From a checkpoint of a small rotation predictor.
Model: 1.89M parameters, 32-pixel images, arch mobilenet_v2, norm batchnorm, depths [4, 7, 7].
Rows from block 9, named by matrix and row number. Rows with one number belong to one channel. Each number is 128 + 32 x the weight over the matrix's rms, rounded and kept within 0 to 255. All counts start at 0. Numbers have three digits each.
# convs0: expand pointwise conv (model.blocks.9.convs.0.weight, 320x80x1x1), inputs 0-79
# convs1: depthwise 3x3 conv (model.blocks.9.convs.1.weight, 320x1x3x3, trained with AdamW), a 3x3 kernel
# convs2: project pointwise conv (model.blocks.9.convs.2.weight, 80x320x1x1, transposed), outputs 0-79
convs0.273:085079125093116133070127177118099138113113138158098177152141113128161153139116133125148113110137150140114164119069138092150159084174120151105118131211135094137116141113172084125159198152111149110129167160112140092081147110138095129128135082
convs1.273:112132138090098079096096089
convs2.273:099139129125144148121106141121086153112119099085138113180176121110064154088135170098110152090171124134101147109099153124165155123152158182139132145094139147186085088189139124102163150161093141134138108146090148144154152121117140092082095189
convs0.274:178092137133166113138159098141149073096102102084137145147191067094095160086103170146097128081156094150097156160132129107132165138134121138110160201106148115171157130089135162090102129086135144119163141135117132086115124120128109131144131131
convs1.274:182142114129192156158163126
convs2.274:122165130127053150151102146149099136118103113109130104103080127112115115138111165141106128135081155112084108171159098147146081128109119071087183174109155133098124084106125113138113110133147122102109165127106146131144138141140140117142131126
convs0.275:083106154154118125115082108131096149130138175133104144118126122116110143127068150151125094198119125147168131113078132099134135093132126084126183088151093084152103152143094098096159140157092159081164107133112117175142080140175078126098110111
convs1.275:136160154133167142074106096
convs2.275:139156178127153106120102109128090121152146155135072082145124126099118092128171148171092136139120112107082146178114156182118096116094134219107135079120080157164116130100124131070140167105146104151127137101136171157149102087125159113188143102
convs0.276:148111182134098161152127108159091045140110145118158097188056155148154175180110103176131090113111129165104127156117106186142152155143189167124140134127112085102037078141134083132151164145142193165147194081117135170096107119111111158159150096
convs1.276:174135080115101118096098158
convs2.276:175135121114150167167121069122147145123090134126069052129156164121108129178106128053105139163101204125189099163113104148109072167108137157130152158177130153155171116112158176129193128135147161124147143125188150214197111126154178093203102178
convs0.277:131132101097166171085122100060118136158160112185102157105210146133118109123096109149123098140131122150079114172117131192130136093085143129121159123160085096095176113148136121153121099173128121129085110152156115098175097125116147129132149055
convs1.277:140121127065098084109110084
convs2.277:127084068126130133202117089214129172093149084118130167113132127088134174076127128087114111103156126200120092113127165105172175095156115119089135112117042101130139179146139135145104124132098112117145168107105123165115145143160110124137223135
convs0.278:108160102085133093114119151076177154183122070135130141147104140131179127102132108099180142164192115125139109169084120146189098173148074161115119102140073148126130112089105168126076182140133132120135162149172136156141135148185167106132143125
convs1.278:121132150107151209108129177
convs2.278:127118134148144064094147142160096093088152087111159160111090114134105157101119095139134108185097144104096132165136136111105129147153136118103131138122123150109191128155129161184116102115146152110191155163124139136090164129067116075123144144
convs0.279:099124072122094088137125124132106046126078139130137093146118161163117134166131143089105173082112201131096147101105133142112121132110105169134127098108165145139098138136161128120135159120109141149117141093097114140106131139071079133181110112
convs1.279:082100142117094092166162129
convs2.279:163130086150117129094173152151075119139103125121104132117095164154159147096139116122095131139118123126153166114087121113075168143150097152116104210101135136130114131150095088162072084149129100124168097125144097083138151124138127152144122137
convs0.280:074078132158124134158181142151131204157127173177132113127124128138129102149118107125173133075121176080198158063049080127163173131164129185149136154133114086146142166099198122077118089159153140136159037112109163178129114166126119151097090148
convs1.280:120088063154136177167107110
convs2.280:064162122157161087111113147188174090116118130178155140157106083149118153142118117074203123185091114115121125129111171124136101201110143175140111138102118121127123141121101135101089084120109177223143148129113145102118165108109149149177163082
convs0.281:184090153142123094121102166133132122119155095000091190125098116118068190093092115145068202158161135130113118079139115141075116112182128113093154138098134083091130104144088143167094168080134175136105137142104151138111106129126111118093117180
convs1.281:140088123166122076142111112
convs2.281:140102131138114119156172189134167081093124118093198141120166091169154136186168107138104125135075154118122101127117156151166117122143147155104089073109097118145193133066147076149132135144109108164130138105136108115121128087090140095175086175
convs0.282:141145137102098101153164110093102105123180075145136144105099140160088141094161108157121081133152118100106136150150113113161087102101087185120149149116065127140166166149169104162112082106113083128152153179144182096097161135060102139100100089
convs1.282:106158147099177189114164124
convs2.282:143120152115106127145114110204169073083155142171103117132160155127124115110149121103135149136152113182135129148083095099145159159104118151122107151156120157097151076165122119228133071164150127154170112121132143151186110140122151131108149165
convs0.283:125193143137122106103174160067085108107122122113155130201100190118176124123159120107123130136124219097196103111198093116105162092082051172192115115100120101098105086175073129109093142100150102137109169131156121128095126137168035176155086134
convs1.283:145121125120072079146073081
convs2.283:184128117141111115129105137131115137112084155119133136135107162118084132152123126117165129183167091133166114129160098151140110066150186140074151125180167136135169161110111131191139141121124181123150103157118138154086132127134101098130176146
convs0.284:179150113116113147122066149159184143129121126119128064156133114118127154089153102105082190114248143136147171107152154141121140125175123116098091164174154102129084144110107057088164080074178078100059129169100075164122147161182134114104124106
convs1.284:137115153127089166163102064
convs2.284:076082092034150166128161140066113108117073131155200164174183168115165121085206115110079136081177169101111095139191093126159083156171116157082128122098116095120124132140083142099139156140118151142151106193126156134155151096141124120124143092
convs0.285:141162155124128107124145187124181145131207097145116134089056097102129110120122127104131107158187111179192120106114071139121129118156145104074080120109134137083115129136142100149123114163159128135136138120223152182169140167121210140126049149
convs1.285:167174104162111092132110100
convs2.285:082126137076086106154121105119106157146168170078130105052121159208095110114047154121125096138131103078106110191131115195084171132142109137126110160064120161106069161170081124140088071173118103109119128144167143161122144127185075131170102084
convs0.286:158107138140134143118156106143136124144128109106150137093174125104134111057097089093105152096109072170090121148169172070107096144109145083072123142174120111110109111147109180056099073136149142110168132109121167115103130147165165101120122101
convs1.286:098141060107146085119081123
convs2.286:093152148100157122171123080088154165148165202138131149145158122181187163137100138123149137154156107141116101135139137123110148121138085131102133145153163135140143116117141134101118176109139084100094062138125111098110157164189120124131119113
convs0.287:148108123140134152143152104115030099158119144099143132130133169096086156137107077174115094165085132130075154117153085063122128143133108103116124156184169186119096122164126065122165099104139099073104139148125161092161158151075114070151110103
convs1.287:087074081132139145151168138
convs2.287:140118129134130135135105105089148171069171084109155102132173109150132161140094111095124126134135147108126197107115120182112115129131137124145106098117134092092118134139188167126177144146130104133154084159105127099105149114134183104144130061
convs0.288:095162097100176115117098129153240067130159100126126132081125117076151101166146173103153128114166105126173164129099147149132112129160114167164149129123126116148112175112173099149139167112142155101081189157155112105101125142185132195133052143
convs1.288:152143126199155112193104109
convs2.288:124124072106138116054127137144087128141043056139078105082180191202121146133122141137092122114196106090147109204097120105176217150130103144139153156059028153062119111201142171102101140110091095114130119130179173150152178132143182194105091129
convs0.289:165172114132144130140074118095136120124087127126089114100145173153072083127109103173138111123111087153106146084105081076152128111153120157108123149112100113134156100100131085118114137090163075118111102109114148110159128117138170119125143114
convs1.289:110067092118097094114119138
convs2.289:103102118150122141132141146136176129187109154131090105180157144140200090116111121137144138136120097147155104148106131067097125114183140147075172172133143128130143152129149122168129114128115135127173109101103128133123112159111137135154148152
convs0.290:128133105134119119156119069163090153163161148113162178137147130145052150143099169119089125121128104142156145165112124122155072115164098097151161111124118138093137133148138124157115105094060172180121154135111136146150104136106158125168131132
convs1.290:134108094103099098093084077
convs2.290:113144092154140110127139170111074119122145133077128113095122087165145132117065107124112117099108176100102121134105134136077126103113158129156112142083102128157100139169123112111128105088138088137170126079153222120098103130139131081120139159
convs0.291:103069159159106106184088071117139095063125129110142102084158133117091130105137084148113112181175093066149113147137129118167087108154166128136172168103128099160115098134105124158130143158134105122120196101149115124168116126085135085129177143
convs1.291:145107117189125079128100125
convs2.291:147106136158167128094131066132174182093140148135183145168141109104077117130193100097098168179121115149094117138102157113098090133100101148086142067133107133145133137157080106116125165142132119038168102107175137154109117068075125139218102087
convs0.292:157142156084139109132103094105168124158132116142162111119134106135125126107073109084143059146142045144068141087148118116173142148098071151140153147117143106153121129179110090165127208135162153120159062093121160133144151113133113134096141165
convs1.292:164151099163114089106110091
convs2.292:127147132046124118150109130111160115106121102116087140120172109154133097008171103121158099153103156159167117149103124142117149182079155130144075150088117191126116124161109129141094101189169089135146101134071134111154151142140081148106146134
convs0.293:112159141116185156170127134153161043160133129095053083139162116086100079092157137149128157116110149093131108110127161097134142162199166098171143162127117105180113154154147170133127072141140111151140149139174090087103115129133136132187093092
convs1.293:096115096102114103079107098
convs2.293:134162118121112167122103104156107127118151125080155075131130117117150133179113114124136143170133109115090151147079149109113143119163132119058150124164094187116139103094139136172169118166164119161069152073140134129108140142134117158140126114
convs0.294:146162132109106108137114129060105093098150129106108097097146172108118095111169102112165165128161147158143166140143137115153134105086084135083117088157150099109208175113149136130049169151128112119132146145132183126084146158126157152149098078
convs1.294:103159151070125152127117089
convs2.294:126137117129125157134166094074114097088147152063110135139168094133077112098147155099164116146106189100122113131108128110095108095090110133115107082148095091112131129182109150113062163134105109146185140149095126145146077161115075089094153147
convs0.295:136080142092122089112104095146152165115116109123095095103113090208097088143121067111113171176101088082154152165166123067116109106135137185138191109153132103124149090134185087078100138158122133146121100166150108153155150100087153117112112124
convs1.295:110075111106084115090110097
convs2.295:103156091119157129069134116084106135190108124100045123128126101136121179079111156142068126121123111145092129101131143177086082161106109089187149193140112144156101176085116162069134119167135152138159129101179099113129109172160184185124098101
convs0.296:137104082136158166166066107120127154116072128136142080093122128126159113175195133134167098123158086063095100137131215148132134116104100091051081166097119230089077138144093150165143148103129080151096115111141135169101105125140086105167085163
convs1.296:098116168112164139170087091
convs2.296:140218182154170137049086092205122099128156255100109173121000104136130127154080122063136079152071108061143146094089124159163139073100070073123107125173089164152176121123131133065098112193119158063094134150151156111098181155115061136155074145
convs0.297:112101143092195112161076094100131108100113142122133103060080124144137157119171128064145115086177113094146137168176117181168177081107089141135119101095216122103150151160114070134162159113112158080145104157132081203114117089190122171164114140
convs1.297:095106084094105102107109090
convs2.297:127087133112086115154126092113117136118092155160183212138102143111135062192155093119129126116215124119090157124170107127140146087100109162180113145108099125159179084125120151123102167093128157121110141150119129123185078166127086148145170046
convs0.298:145130143153105140170104134093185110119104089137114128205168128113132161131153131098111117170133099081114090119129090104155142149164103125117203115161109124136089099160051169132110113116135151077133180152160104135133095142141135155082159136
convs1.298:145137119145108059057125089
convs2.298:131135135123123135093144118130085117119174169112137123072103130128137069121149148085122143130115129094129108147154114099099131096145140099175113136097066110120108162106176148126119119153139137125128120116077128119136144106150166117138147168
convs0.299:120112096109092188145145161095175131086173071131130142138098118128128154072104077116078120114144139169090160154129152163205156103155137128131119133125096091195090133159081125118125082095086113133183137137161086152054128142109094147137090106
convs1.299:119105130175098110164097104
convs2.299:182116105172116084170115093090133098080171102141131157156157192097159061081090125086123140136142141099152149107110132150128173165126151151126140118136184102076163109152083101152172108105170110123108171093152099157126115158144145118126133163
convs0.300:139112109178125112046172127099109128111143119169083182073116115203156137140154148129204132134132135123152145126118097134201109092122141156140161130141124118145120087149092182130118133092158120139111125162108097134163121135139115160121121102
convs1.300:100098158135133082128095072
convs2.300:119155106085142165149121125153138128114118117147105080120125085132091127104121138127173083155110100114164088114167134104109115109133118159118131091114159117115085156114136170141130097113160189108145145085149118149146121123102104133135098141
convs0.301:126120080142054165197198102099110076095098133112129130145089128164077141154114237107133129127089125129108153102132071117135176193153088188108098074121059131158104108146110139117165051131133186099140107088079105171159119134105148130185119112
convs1.301:159168090084099154145098110
convs2.301:149121103213206109086130155189128067102124131139125086111142192114146167146152095141075073142091190179100162095165118165135138123108116104118055120096053105144127152068103180128099111134121117115137126148080136124134127098159152153140152134
convs0.302:118150109107171170094104096116095063097133112130144190119115143151117097108073146118181095131143087156118087135141156059176127107096128119065077127134100153098066178111074212097113083062108139125122140122100107088123116121078129113147092130
convs1.302:095066104093116096132165144
convs2.302:145142115135104102124118131115085138128085101135172102103109168184149176125054090172162175123134158153123160105054124101111090161149198102151139052163145162091110132145131125142177143104110072135139149112156187113072107112092073132192186141
convs0.304:173119126145096134087114145113142199172130121117151141090135132105115148155168112135134140137181126178148119170092050139112116138125194091092110129082140065165135127127163164133120206124107132139185137159136134129201141155159151127119080098
convs1.304:124147092140149154081078113
convs2.304:087092149104097106128134145098187099144128102130143086134127105105133087170151167129128152105071095126159124122136121146087197103125177113155138179132089119155100110134134128095143121069132125107140140154101097151127170157120129111092098137
convs0.305:135110146149083154110182184168072182151131079150163140155123119127153135107130203069088141123152123136163127093101080097140095126156096181108102105140184116100134133106182148105141146138176172096181145128097108071076148149101141120089144142
convs1.305:057079075132161129130156136
convs2.305:150094153092122174124149064159158159085118137074071127105122076119160133134097172096162140167149103163103137142113127132066111104096086155166103145176137149118169095141175141157225167173118092117118088142114182066122090119144095120173188110
convs0.306:146180104145127116113114141115115193115102151089134170149107110118128090066119126107090121123150159079131123126157086107121107144099116097127134154123146144128118131094115150114141121175114161140161109123185123105110143117124120103166115120
convs1.306:039167109139112134138109106
convs2.306:164144138135146159105150096076106122145127101161129130129132131154120135124118111129148100125124136145136122099124147021134152156124125127156138083186120186116169087131120120110117127112120083161117142103136074162114126148114152140127106172
convs0.307:133121071077181185076109135129110150141102143137115205121134146117135156137066132158093136092097134112119154092068157092151158151171103139128132075113196068084117117085107070119102104152094078104093143120122125088149120175153121146099117100
convs1.307:129150143083072110162151088
convs2.307:150122119129106102109126125164126142166166117155204105137094077144136126132155177085168128169114115118123114166135085108114145119172133121131130140106107101081107107132076142119120146164120140098127129140081162126153102108110118164134075099