{
  "model": "rotation predictor",
  "dataset": "regions of photos with short descriptions (Visual Genome)",
  "train_examples": 203450,
  "image_size": 32,
  "crop_scale_min": 1,
  "horizontal_flip": true,
  "translate": 0.06,
  "rotation_deg": 10,
  "arch": "mobilenet_v2",
  "norm": "batchnorm",
  "activation": "relu",
  "depths": [4, 7, 7],
  "kernel_size": 3,
  "stem": "deep",
  "expansion": 4,
  "widths": [40, 80, 160],
  "init": "orthogonal",
  "residual_init": "zero_last",
  "optimizer": "soap",
  "beta2": 0.999,
  "lr": 0.0016,
  "beta1": 0.9,
  "shampoo_beta": 0.999,
  "eps": 1e-08,
  "precondition_frequency": 32,
  "max_precond_dim": 512,
  "merge_dims": false,
  "one_sided": false,
  "adamw_lr_other_params": 0.0013,
  "grad_clip": 1.0,
  "steps": 8600,
  "batch_size": 256,
  "epochs": 10.8,
  "lr_schedule": "wsd",
  "decay_fraction": 0.3,
  "final_lr_fraction": 0.1,
  "warmup_steps": 860,
  "weight_decay": 0.5,
  "adamw_weight_decay_other_params": 0.01
}
Rows from block 15 of a small rotation predictor, named by matrix and row number. Rows with one number belong to one channel. Each number is 500 + 25 x the weight over its row's rms, rounded and kept within 0 to 999. All counts start at 0. Numbers have three digits each.
Before each channel's rows are labels from the 100 images, of 14848, where the channel reaches its highest value: "top examples" is what is common among them. Only what is clearly more common there than usual is listed. The data: regions of photos with short descriptions (Visual Genome).
# convs0: expand pointwise conv (model.blocks.15.convs.0.weight, 640x160x1x1), inputs 0-159
# convs1: depthwise 3x3 conv (model.blocks.15.convs.1.weight, 640x1x3x3, trained with AdamW), a 3x3 kernel
# convs2: project pointwise conv (model.blocks.15.convs.2.weight, 160x640x1x1, transposed), outputs 0-159

top examples: text has "grass"
convs0.580:531480453510446526527469482536475469427455519548504508482473504521506501523506520466482463505505461526489463517503509453526500480490494441474503498481545505501508458541526493491516505508546481480516485461468487517488539495536478513495513515472475495473520495513500455521495513474511513552487478520511461488481458504505505489523501490537516533528502551511486497517511499480475494523483521493496509509480469535462483542496520503524514499544478466533483498539514467464478517469477486
convs1.580:517514470529499458506470473
convs2.580:532512557528545494516499467527498470567490469442481511520479467506486520484487524475523521518517483482464506487497481497490506476502467461480502513464543500508496444505460544493494489498538491505516475490522523470494446491482489500507503464515498458503472515509534513543488504502478535484520500478434489503509530540521510513498552485466490526490507507515500493516511518465470484484479456529516508478486499499543514526490519501483500502430505492447527522467489499533453521477517528

top examples: text has "sign"
convs0.324:505477494538500470500532484479542513498527528512527521476519528509510492489511497527459516463508503485478551506477552554531486444491477463510476531528528505509513520535539486495547475487515499487477491453485481526473566487517468444492486502544476457459452497516503505459494500512484513473458508484496490494508502453478495533472493480495498492515521495480490490516489484473484522490499511485482457503473501520481509533472526486487495519483525485553525464456478532524503490545472535
convs1.324:485515532467485535477486529
convs2.324:481478484522497536473494456496484510487513522501449487525524495489536520503470517536491515485524529508505434486492488507518553486476509496532544477460529480510461530491483531484494507481513502525533511469494531482515492493500493486523487509496494458525522541531481500491494503494515561522459534531529482468515507501488503490493508516532548490525472482509469509472508515464545528466495491528498564529477489464456496516520523524502545473498485478465519450495542458471509551467492511

top examples: text has "man"
convs0.360:480526528476494513525472558486502499452515477496493468516502528537468485491518458471489538501480453523454501485526529482509487532503512501485493520496536477487492463528450562536550499505542510524498546503519521542518465499522501498511519514472476508466495519523504499482509492491517503485494477536513520485496470528468503455486496513497478479516496548529466482491503526469529495497483500480442489500538498494452537492486523484529446450479530498533514478459484479456476507488496523
convs1.360:465456523511514486529481484
convs2.360:506520511512538495496482513505468490516512500487502533505515492542483515557464512507492546492482539544496527473522492501492527521539459455472475526492484482486541510472499551471463475511507467526482465572485480495472488477488493553527509513552543470510537479452480490551532484520510535517487485505491530473471538507516492554517494469489502468506511531481482454518522517442501509505477492501486531516491502511504514452489507482512519469496524504496496518454502497535478484484490488

top examples: text has "sign"
convs0.368:502476477527478469531511502495528526496487538521500501519485525494499491513483517497477456492489545508500525498449531503476524492493501498479473459467550475508465494517508479492513482481489472500539531471548506525504541530491462448487487514475524495499457524531463499459546522537487491499526502527507496490507520484512490441534521525497538495515508501486499527508471503510458466490543489487517503479481447484458512464522457469471539486492485515557532509459502535518446516539499513
convs1.368:519524506493492489448466476
convs2.368:500504498507465464490514530510537484531501505482510497457495527480492510486549493491476503526495515523492503532468499500507504509487510500483554500507541535500519478521459462529498455483501531535524519497493452531492494532502458500486498501536462502509522471553489467496514463495515533540500546501501504513539471500492470518488512507526451497509455479504508464459475487485548433484482491525480463437507531470504502459470524512521479490507499519506508545482494467452549499531531492

top examples: text has "white"; text has "sign"
convs0.399:492489491511498496467533477475526535502549506478553504505510479540493515490493516500468528468503470471469556524453497536473496497479490505498521508522487516517513518506521487477521465506509551490466475449503517486490540474520529495481475508555468473500480487535500547482494482522476510475478470482524516507471523455497507510458504498496474539487516522496532507520452462503466535484537513488518463493473537530473477538483516499502516484476519517560491478456473553546504475507484507
convs1.399:512501521488467544500465527
convs2.399:502498497527495522512484461504487503482475509460479486543512504482506540519475486537509523474520484493499437480487506502510535499493529481512567449479552477500476473468513497494470493499518523515535523481478501499530494513514505476529498532509490464521529516531483476492502516506520553511461504484514469491528458473506536528512513513507536490524481489498476485459497534469543486457467482532513521539507515466452481513499531534478495479470469490457531458479562461513487550483506514

top examples: text has "sign"
convs0.88:490534486531475477479539522512492480489474504506516492474496523470501487526469475521453490474489496498530510461463531510475476502497488487543499469511572491494498516535503504498518484490509571447502521488498511477485510525507523505521501498479487507480474538543466511473514491482485539529488524501493475511474522470508515505470503542513492545517481526534547510490455456480478519476493519484451494485494484540456463488497495492530555533540495477521457446439503520519501514489513520
convs1.88:472493517466516467495526464
convs2.88:474516524502492506509518526521491452518482479498471534520478543473482478545503528533493509499509519513501511544537462515479473481458496495506497503485479540497483559507448538533514508516532531531530495526483468467517503517496512516511516454489523539521491481487521531546483477532486504462523512536483484545527490486488508472526523506505489473494502414543508494517476516481493490478497490469509499504499482494504474530511465496539505528509525502534454491457513514419509502488519467

top examples: text has "sheep"; text has "green"
convs0.511:495503483507489495477520490498487478520504523495489524484493500554507493525512501479473533500502418457491479527495537484485491498511457531477514487483532524481488490494527488496515505532518491508513479470533499530473520477470519530444490449459552498456482510555545460507501530537491461554497514516520526500485503508550445462489479504504496520503510526484484489528542527467460502523524545492465499450491524496498497555516484493522503532524487502516463522509487490504501544494479487
convs1.511:470498521453509519463500516
convs2.511:496509478486491474467527490535483517446509493493503458518487519543516530554509503511508539483523545513498513468486483540492523539526534500507512570532530497494470530457536513489560489476521479504462533475508488544468516486518498494445505495505559512489486514501484465487477491489491525505512515483576502527496477496502476510474480509505490498525498491527508515509515487492524528454463466492525530479551483511499533495518525491473502493483514525482471486517538502563487507538484509

top examples: text has "sign"
convs0.272:507476463525475499463470508510484530507443483516460489517503515502503504508492466510536499475526499467513515530468524501540558487526426483520520519475503466475455539456518440540500501482505455478497464455500528524504502525491470491513526460517516492467530499470496528503552471509481483507529508532542547475526508525490483467476482508525491495510484492438475515487494491476504486484500493507467515485458515525528526520490490493541491498482525471465492509516457510501495514520472487
convs1.272:533508536503480520522511542
convs2.272:519529546513492468526510508507475519514500461515576514461551563505530495517440458489488495494489442498494487487500480519499537491502479490491515552443534495490524473517558464479522466494480483498474491523480489487507506455524516456521486465472526489491489502504492519531525484517496473488506512522561484470488489499457517521504519526494507505497509515514497520477507505515508511451532432497484513495490453500523496508512530509519483500491440458506492525511482487505479520499478524

top examples: text has "man"
convs0.348:494498507499516499495476538519445506490500527562467484519548531525534538528454476490504509567505489514508517515461478484487521471456492490489532497453528523504518521486464498495505525471504552520488446490521489474463479470499515514559481475497520470474518525504494473485557523476495472462479480512452478488495510502504511478502475503531481530488496486470478490474528504473492520500478514477499504473507447522511516481484515497461511515515502505438461462475451513517487529492503495
convs1.348:512485519499509503472507437
convs2.348:497529506476467534537538497487525517501471474496493532467465495523485492529485489496471504543461524500534511443524430509491522488480523532533452455495533483445531505534479481484507486459479468479522535513514465508519503525527486464496456543473474491518515538538491515492544532534515471502455502494525481500512497492485499576461476497498508492465462473480487473514474496489490522482496515497511511470482542512507508458489513491534489501488501501539500510509496480476520474490474515

top examples: text has "sign"
convs0.432:515512532543488509493543518514449548507516504494506482479504481481520528547508517497453471474512529499449494503456487499516512489540501456544480513475547493525509498499498514484524480482463526474489489512501496506478492501463469450527461482490479506470512447491518527510497473459508506473421498493494518532495518509488526490490467509500511509542518517504513522492432506498504486443516543475525486473479506476459513483530475492487522500560539503499477507471486518465520468493482474
convs1.432:501536463471501504471467515
convs2.432:470476485490498488510495476519510486490484519507515476562469549464511464465506479509487500497500447481466525491494467526507509533531437451455510477529543485494482482469509459494504487450520520474513504484521500507522501511497455491461469466543486481473510462516505463523521524530479463492531512519498510555511526466496452512509501466531492479498490442511456495478483541499479432519507500501515494498484487492459518495525497501489466498529523492500505501527502542487538503474479496

top examples: text has "sign"
convs0.353:502514475550462480516534494533486499497499511517487544474523451517550530519507456503468511481479447470509527506486484512504533448524467509470507475481525508479504533516509492496522478494501506486466472496493493534496478523483509441502512489468532515571497526534525513472524516501470446474468488507506505505492507522469518483503412531496468523492467498467470486536530513484529464475504509473498507515521496501468532483469496513531480503508456510517497531478499479471512454478513506
convs1.353:524530495541527498526533501
convs2.353:519467458506533499484493477513516527498519514504473530467499501480529473526500503525458495553508448555540501514517450496480537472506476488545500526455492479498488452494520468499539441458473524482488481532463524467504481454475508481514489508481521457484493478487521521446457526537507493494492543572499497472476510517521465506504522502499510515491510528462503485529490499515495500503481481504513496488540511534472555507475499458510483485497472478523502512484466495501524526530488506

top examples: text has "man"
convs0.54:468504538539515490506517550502484527483509544481509516518495485522481485506463521492463495490486493510506505493536491474527520523545490495498506549503462519515515493484521484449505474545480464505508499540494486524449549524533491459497518503467481525504459450493483498475497484515514509496468476547517548491532501464486479548503493519510497460494510479522478495516533477526468489537536554472519523504509482513488554489516525486487499481465506498509491556496506494470436493444479479
convs1.54:536467498547480501476498502
convs2.54:521525478503480502500465446501507502492497519529476545497478503468483500496519530489459482483484472520473484484458506501460534488488470529526511517457454501499528505527506550535516562436488483476529461525505526443534511519455510491549538502444537510521522507478457483487485480481509483521528510545517488478503500515518496523522498491518512507520515492470523474513503523504485509486456512503554501476476518549502474507476465496525524487510473516502489469520505492537535532516461507

top examples: text has "sky"
convs0.434:515487460535461457498479454512462498511503489492494508496450514469523525515503542481485458462496513528498471512525512483523507495551440538499522477503489524509540488492491561504510505485496483491518498506508548490518502477528504516474532521565450536511556435488532531493498498501489508515488490518489479489530514455480533475475572469510529505465471508499519500518516519518517498504502506503503473525524506527504502481501486477457517471494461524521484462530515492541477512500530508
convs1.434:516531531522525515529527523
convs2.434:557450533556460511486499473477474496502497503471524478547465489533479550511502480490489506530484469495489495482494514516512487492502524472464500473512479510481467483445479515525496492535544523499548490487520508522509503506500484503494466515477511471488503504502504517493485512487567471519472474541512520478485498518478466493485534485462498477480511528457539466465510488520524491488510497483458513508549521514486539494486535471485515532505483455517491526522444506497494561567490500

top examples: text has "man"
convs0.82:474499475513537488527463519523488495533550500499554485490486493459454492468456495505483462505529522469539481507510473517495524528536459480536490519521506469485505506447528501503516479484522496480480489472450519489462461506537486481491509528517486488524496514505469483490512491507470504448494503502458519496544517481500525485468454461464502509507451528482502487458503476509508503510493511488476447506536506553498495470530452499479538486519470491474446496485506526489477530549507494
convs1.82:522519463486500499466472536
convs2.82:495490461503501512535492521509516507487466502502561527516515500451487449517536469502482449520507478550519525510501482544457484446480501514476557520505533470483503468513513524511458471508504514476512509487511489488489510484486512517473426483516479519498512525535511542485527529520504503491482525496487542477511461518481442546474490496474457512484534521512494495499501511535511469485530487493464504484561517487486515542504492522516507538504511457519483521495466537479503487513544494

top examples: text has "man"
convs0.631:518492448521503524471485485502481517504522502508486513487492536468489531504444523523506460507551466535466509453478526475545526508549496526488530484490489517495479503501502513481508514487499511460510529464512486471502490470483524508486522523464532492494487500492488502528537516556515474502465527513499502497567512494538484507565501459500520537531451476457472507524476500516490500493478511498543515522498510554484514509476505489486494471508457498450479493546478539490567509510506497
convs1.631:468487526517469516541483484
convs2.631:509471519580517486474530496490539501525485490533524490501473533522529492531472505538498441494503445497517496474513484518496485489511487522490520551487507482528476504460536473519470496465556553489484510491493505480513535505508532500516515502451532530517465533478512500473463473473530507463508508514465521510460505489498499493435524475512447520515533514517540519484527491523473498511505505509446475473504514517528504505482505475507509520507481476495518521463479461525466453512496479

top examples: text has "man"
convs0.629:459510459505492489535502545495520548504482535535506519496508465565509497489464516488492522524482479465484416465462497546500453505477466539499492540512513507520477489521495514493486513489510523498486494476527521507491538516494524520549544551446509480502492486506480491477527477490509476516498461497498499508493496452506461515497477475469471501512495476452468440463476510501512519533495520505489483511542512482556524498494544513486488505495512477461507506517488470514488494503541494
convs1.629:483475483528453522513485522
convs2.629:492477519502502456501494474495490548495503516526492493489480509477463451489512479500533535489531493495476531581494514479481490516484491501486457497507492478492555457498487430497469558459492522473535497526533507500506527493545536477579522494483501520528522481485514500484462486488512513503492510443465502447503482488495458492534465500514484523450505511494468506525506471519517472524529498496501473491520492511501485464528521501503453507490535502486492522523503491467454520481497509

top examples: text has "sign"
convs0.603:494499507489464464463516508523547524515482497523515544483493486490509488494493522480480507479487524463518535507488496566512536484516513462516539526509502493506501518474515508501530460508504477494464485481457518503496476535492496466505530528502524493543482528447495521529496449526517490527473448473525510492477484461492500445429514459509505515488494466481520510498506477489472515427502541515514477453453505522479483492481516488510523471467498551525494508453475517488513511521519486
convs1.603:504515513534519531540518528
convs2.603:471517535501487532532503471507471488516508502483463486523488542483496467545482487540485498463501537504520504547493509530507473504519492482530456546462497475527510475512501455468515526494498511537513471494486450479539494498519487485512477519472512494494491519499477535523519503493488537514543529525596469487480489455459516462499508545511494465485512520490473487495484527490474507500533487498456530513489514456502480489490515496528488473478470522492487464494568476462478521509507478

top examples: text has "pizza"
convs0.131:494467520505515527510467488482497514471476540485533460510472504459464482514501477521522454472489500460482580520464496487492526504516475509498500499503508494465494501507510494457520425540511496490479464523496464498473439482499518459519482517524536503480504459518483461503495493515454465478519490494485504482514477500495547477530541492466521510480477448490483533508498495488538537480508508507471526502562514485505503503500482510487561511515492499487528505480493522485540495536448508
convs1.131:518520547515516520516521533
convs2.131:424499438498459493491513526497493481483506545467497531499488524484529486514487479478523553469497510499505515490476462526505509479519517515505439479512497517456477491510517478475517482551519532518499503459535529479474549487492504539505474503568516491498535517515475449453508504525485500492497493508522511530470508517435479475513480499541516497528488517500508508510482510530459496495486518507467521477551496504440495524492521503477488488478537524501517479513547488465492490468491505

top examples: text has "horse"
convs0.357:487493473520469488544498472514482538489507541508530464513516494505513472498487519548422533511462480521523530514506498520499529485476513471475548508524481566511461510468526500503475511475501534511471543476542445497507481494471492529493544507492500441521489487498471512499489513474511467522506514480515515489456459510496477493491487509505494465519459483453500508497485555515512570554485484526548523503501502519550499487470493485503523529477483494507512498511491505503476526492480510
convs1.357:498474463504489476531533527
convs2.357:505490556497452475487500458467507522549521534541475508530492478475519502507513464466520496531506533532462488485502483537494508508475455517520515480512495556529522486504517537509510483539474506522466518518491528536541533502464488504531496555484504522509481490476476535541496488502500504472515501520487515486451504528527511524508491491502516472539478528507506482474543514473517484523508497564477473467520487498503473545499496476507489502490506548488518505548499541491563455520513518

top examples: text has "man"
convs0.619:479458502494549460524532540516484520484467506483497514521508487502506517505482533493530482515486528498510524501503446454521512469499560486522502494556493521482506517517486524457515531508534471532502515486503513498521482502525496513499465475494453516519512522485470487493470531481505489530499504529497513521425457452516479503504491443459488435512462513504486514542502480543523494497490497500498484471493490529511519479479512538551500470505467484462544485504487453494501478453478483
convs1.619:522482483457471527469514507
convs2.619:491552492517529518494474517520510484516535492488468439533491475507452504532468531548546502497502527476535542485528499522442483474507469506529485490515485523496498526526439514535501500488483470507474489527518482528496545506476472502447499495514512493518504452506517506470496498532485444533480477495487471496546485499513528474518490512513510467497480459479548490543479496454511510479503492530497518458499516446487531515525522492508519490497508499468497503526498477470478475546545493

top examples: text has "sky"
convs0.240:469497515472480502504460489457487499531502493481533533515490474494516490547491469491461508524493513500542490465506523504514507507469504549515486449493496475491530542497488510487518548520504564472493525495496466527477483533518434477478469475530490538465506493478534523552543472523516495471537502496523476471505486479557506470497542523492528534511474499514465527469488493520493501482525434501496486508483521506493445495509487468515498537486534485521505498538454507484504505473484501
convs1.240:521496473491468482552505517
convs2.240:503470504501475471496473505505480520488537472509505493478530466519480511479503531466504518474469452460522491488519459514489542504505492475491481505487487466491497465510500552486540488507513492534473467490480496478517514468526483516485466504538482513504526557475481520485520531539544465455489508530443533531517477538488458505517474470480488503491509504464476484472503534509494501478505470443491514538491508462462487527497485484511491485501496473508513522452447539466474562536490481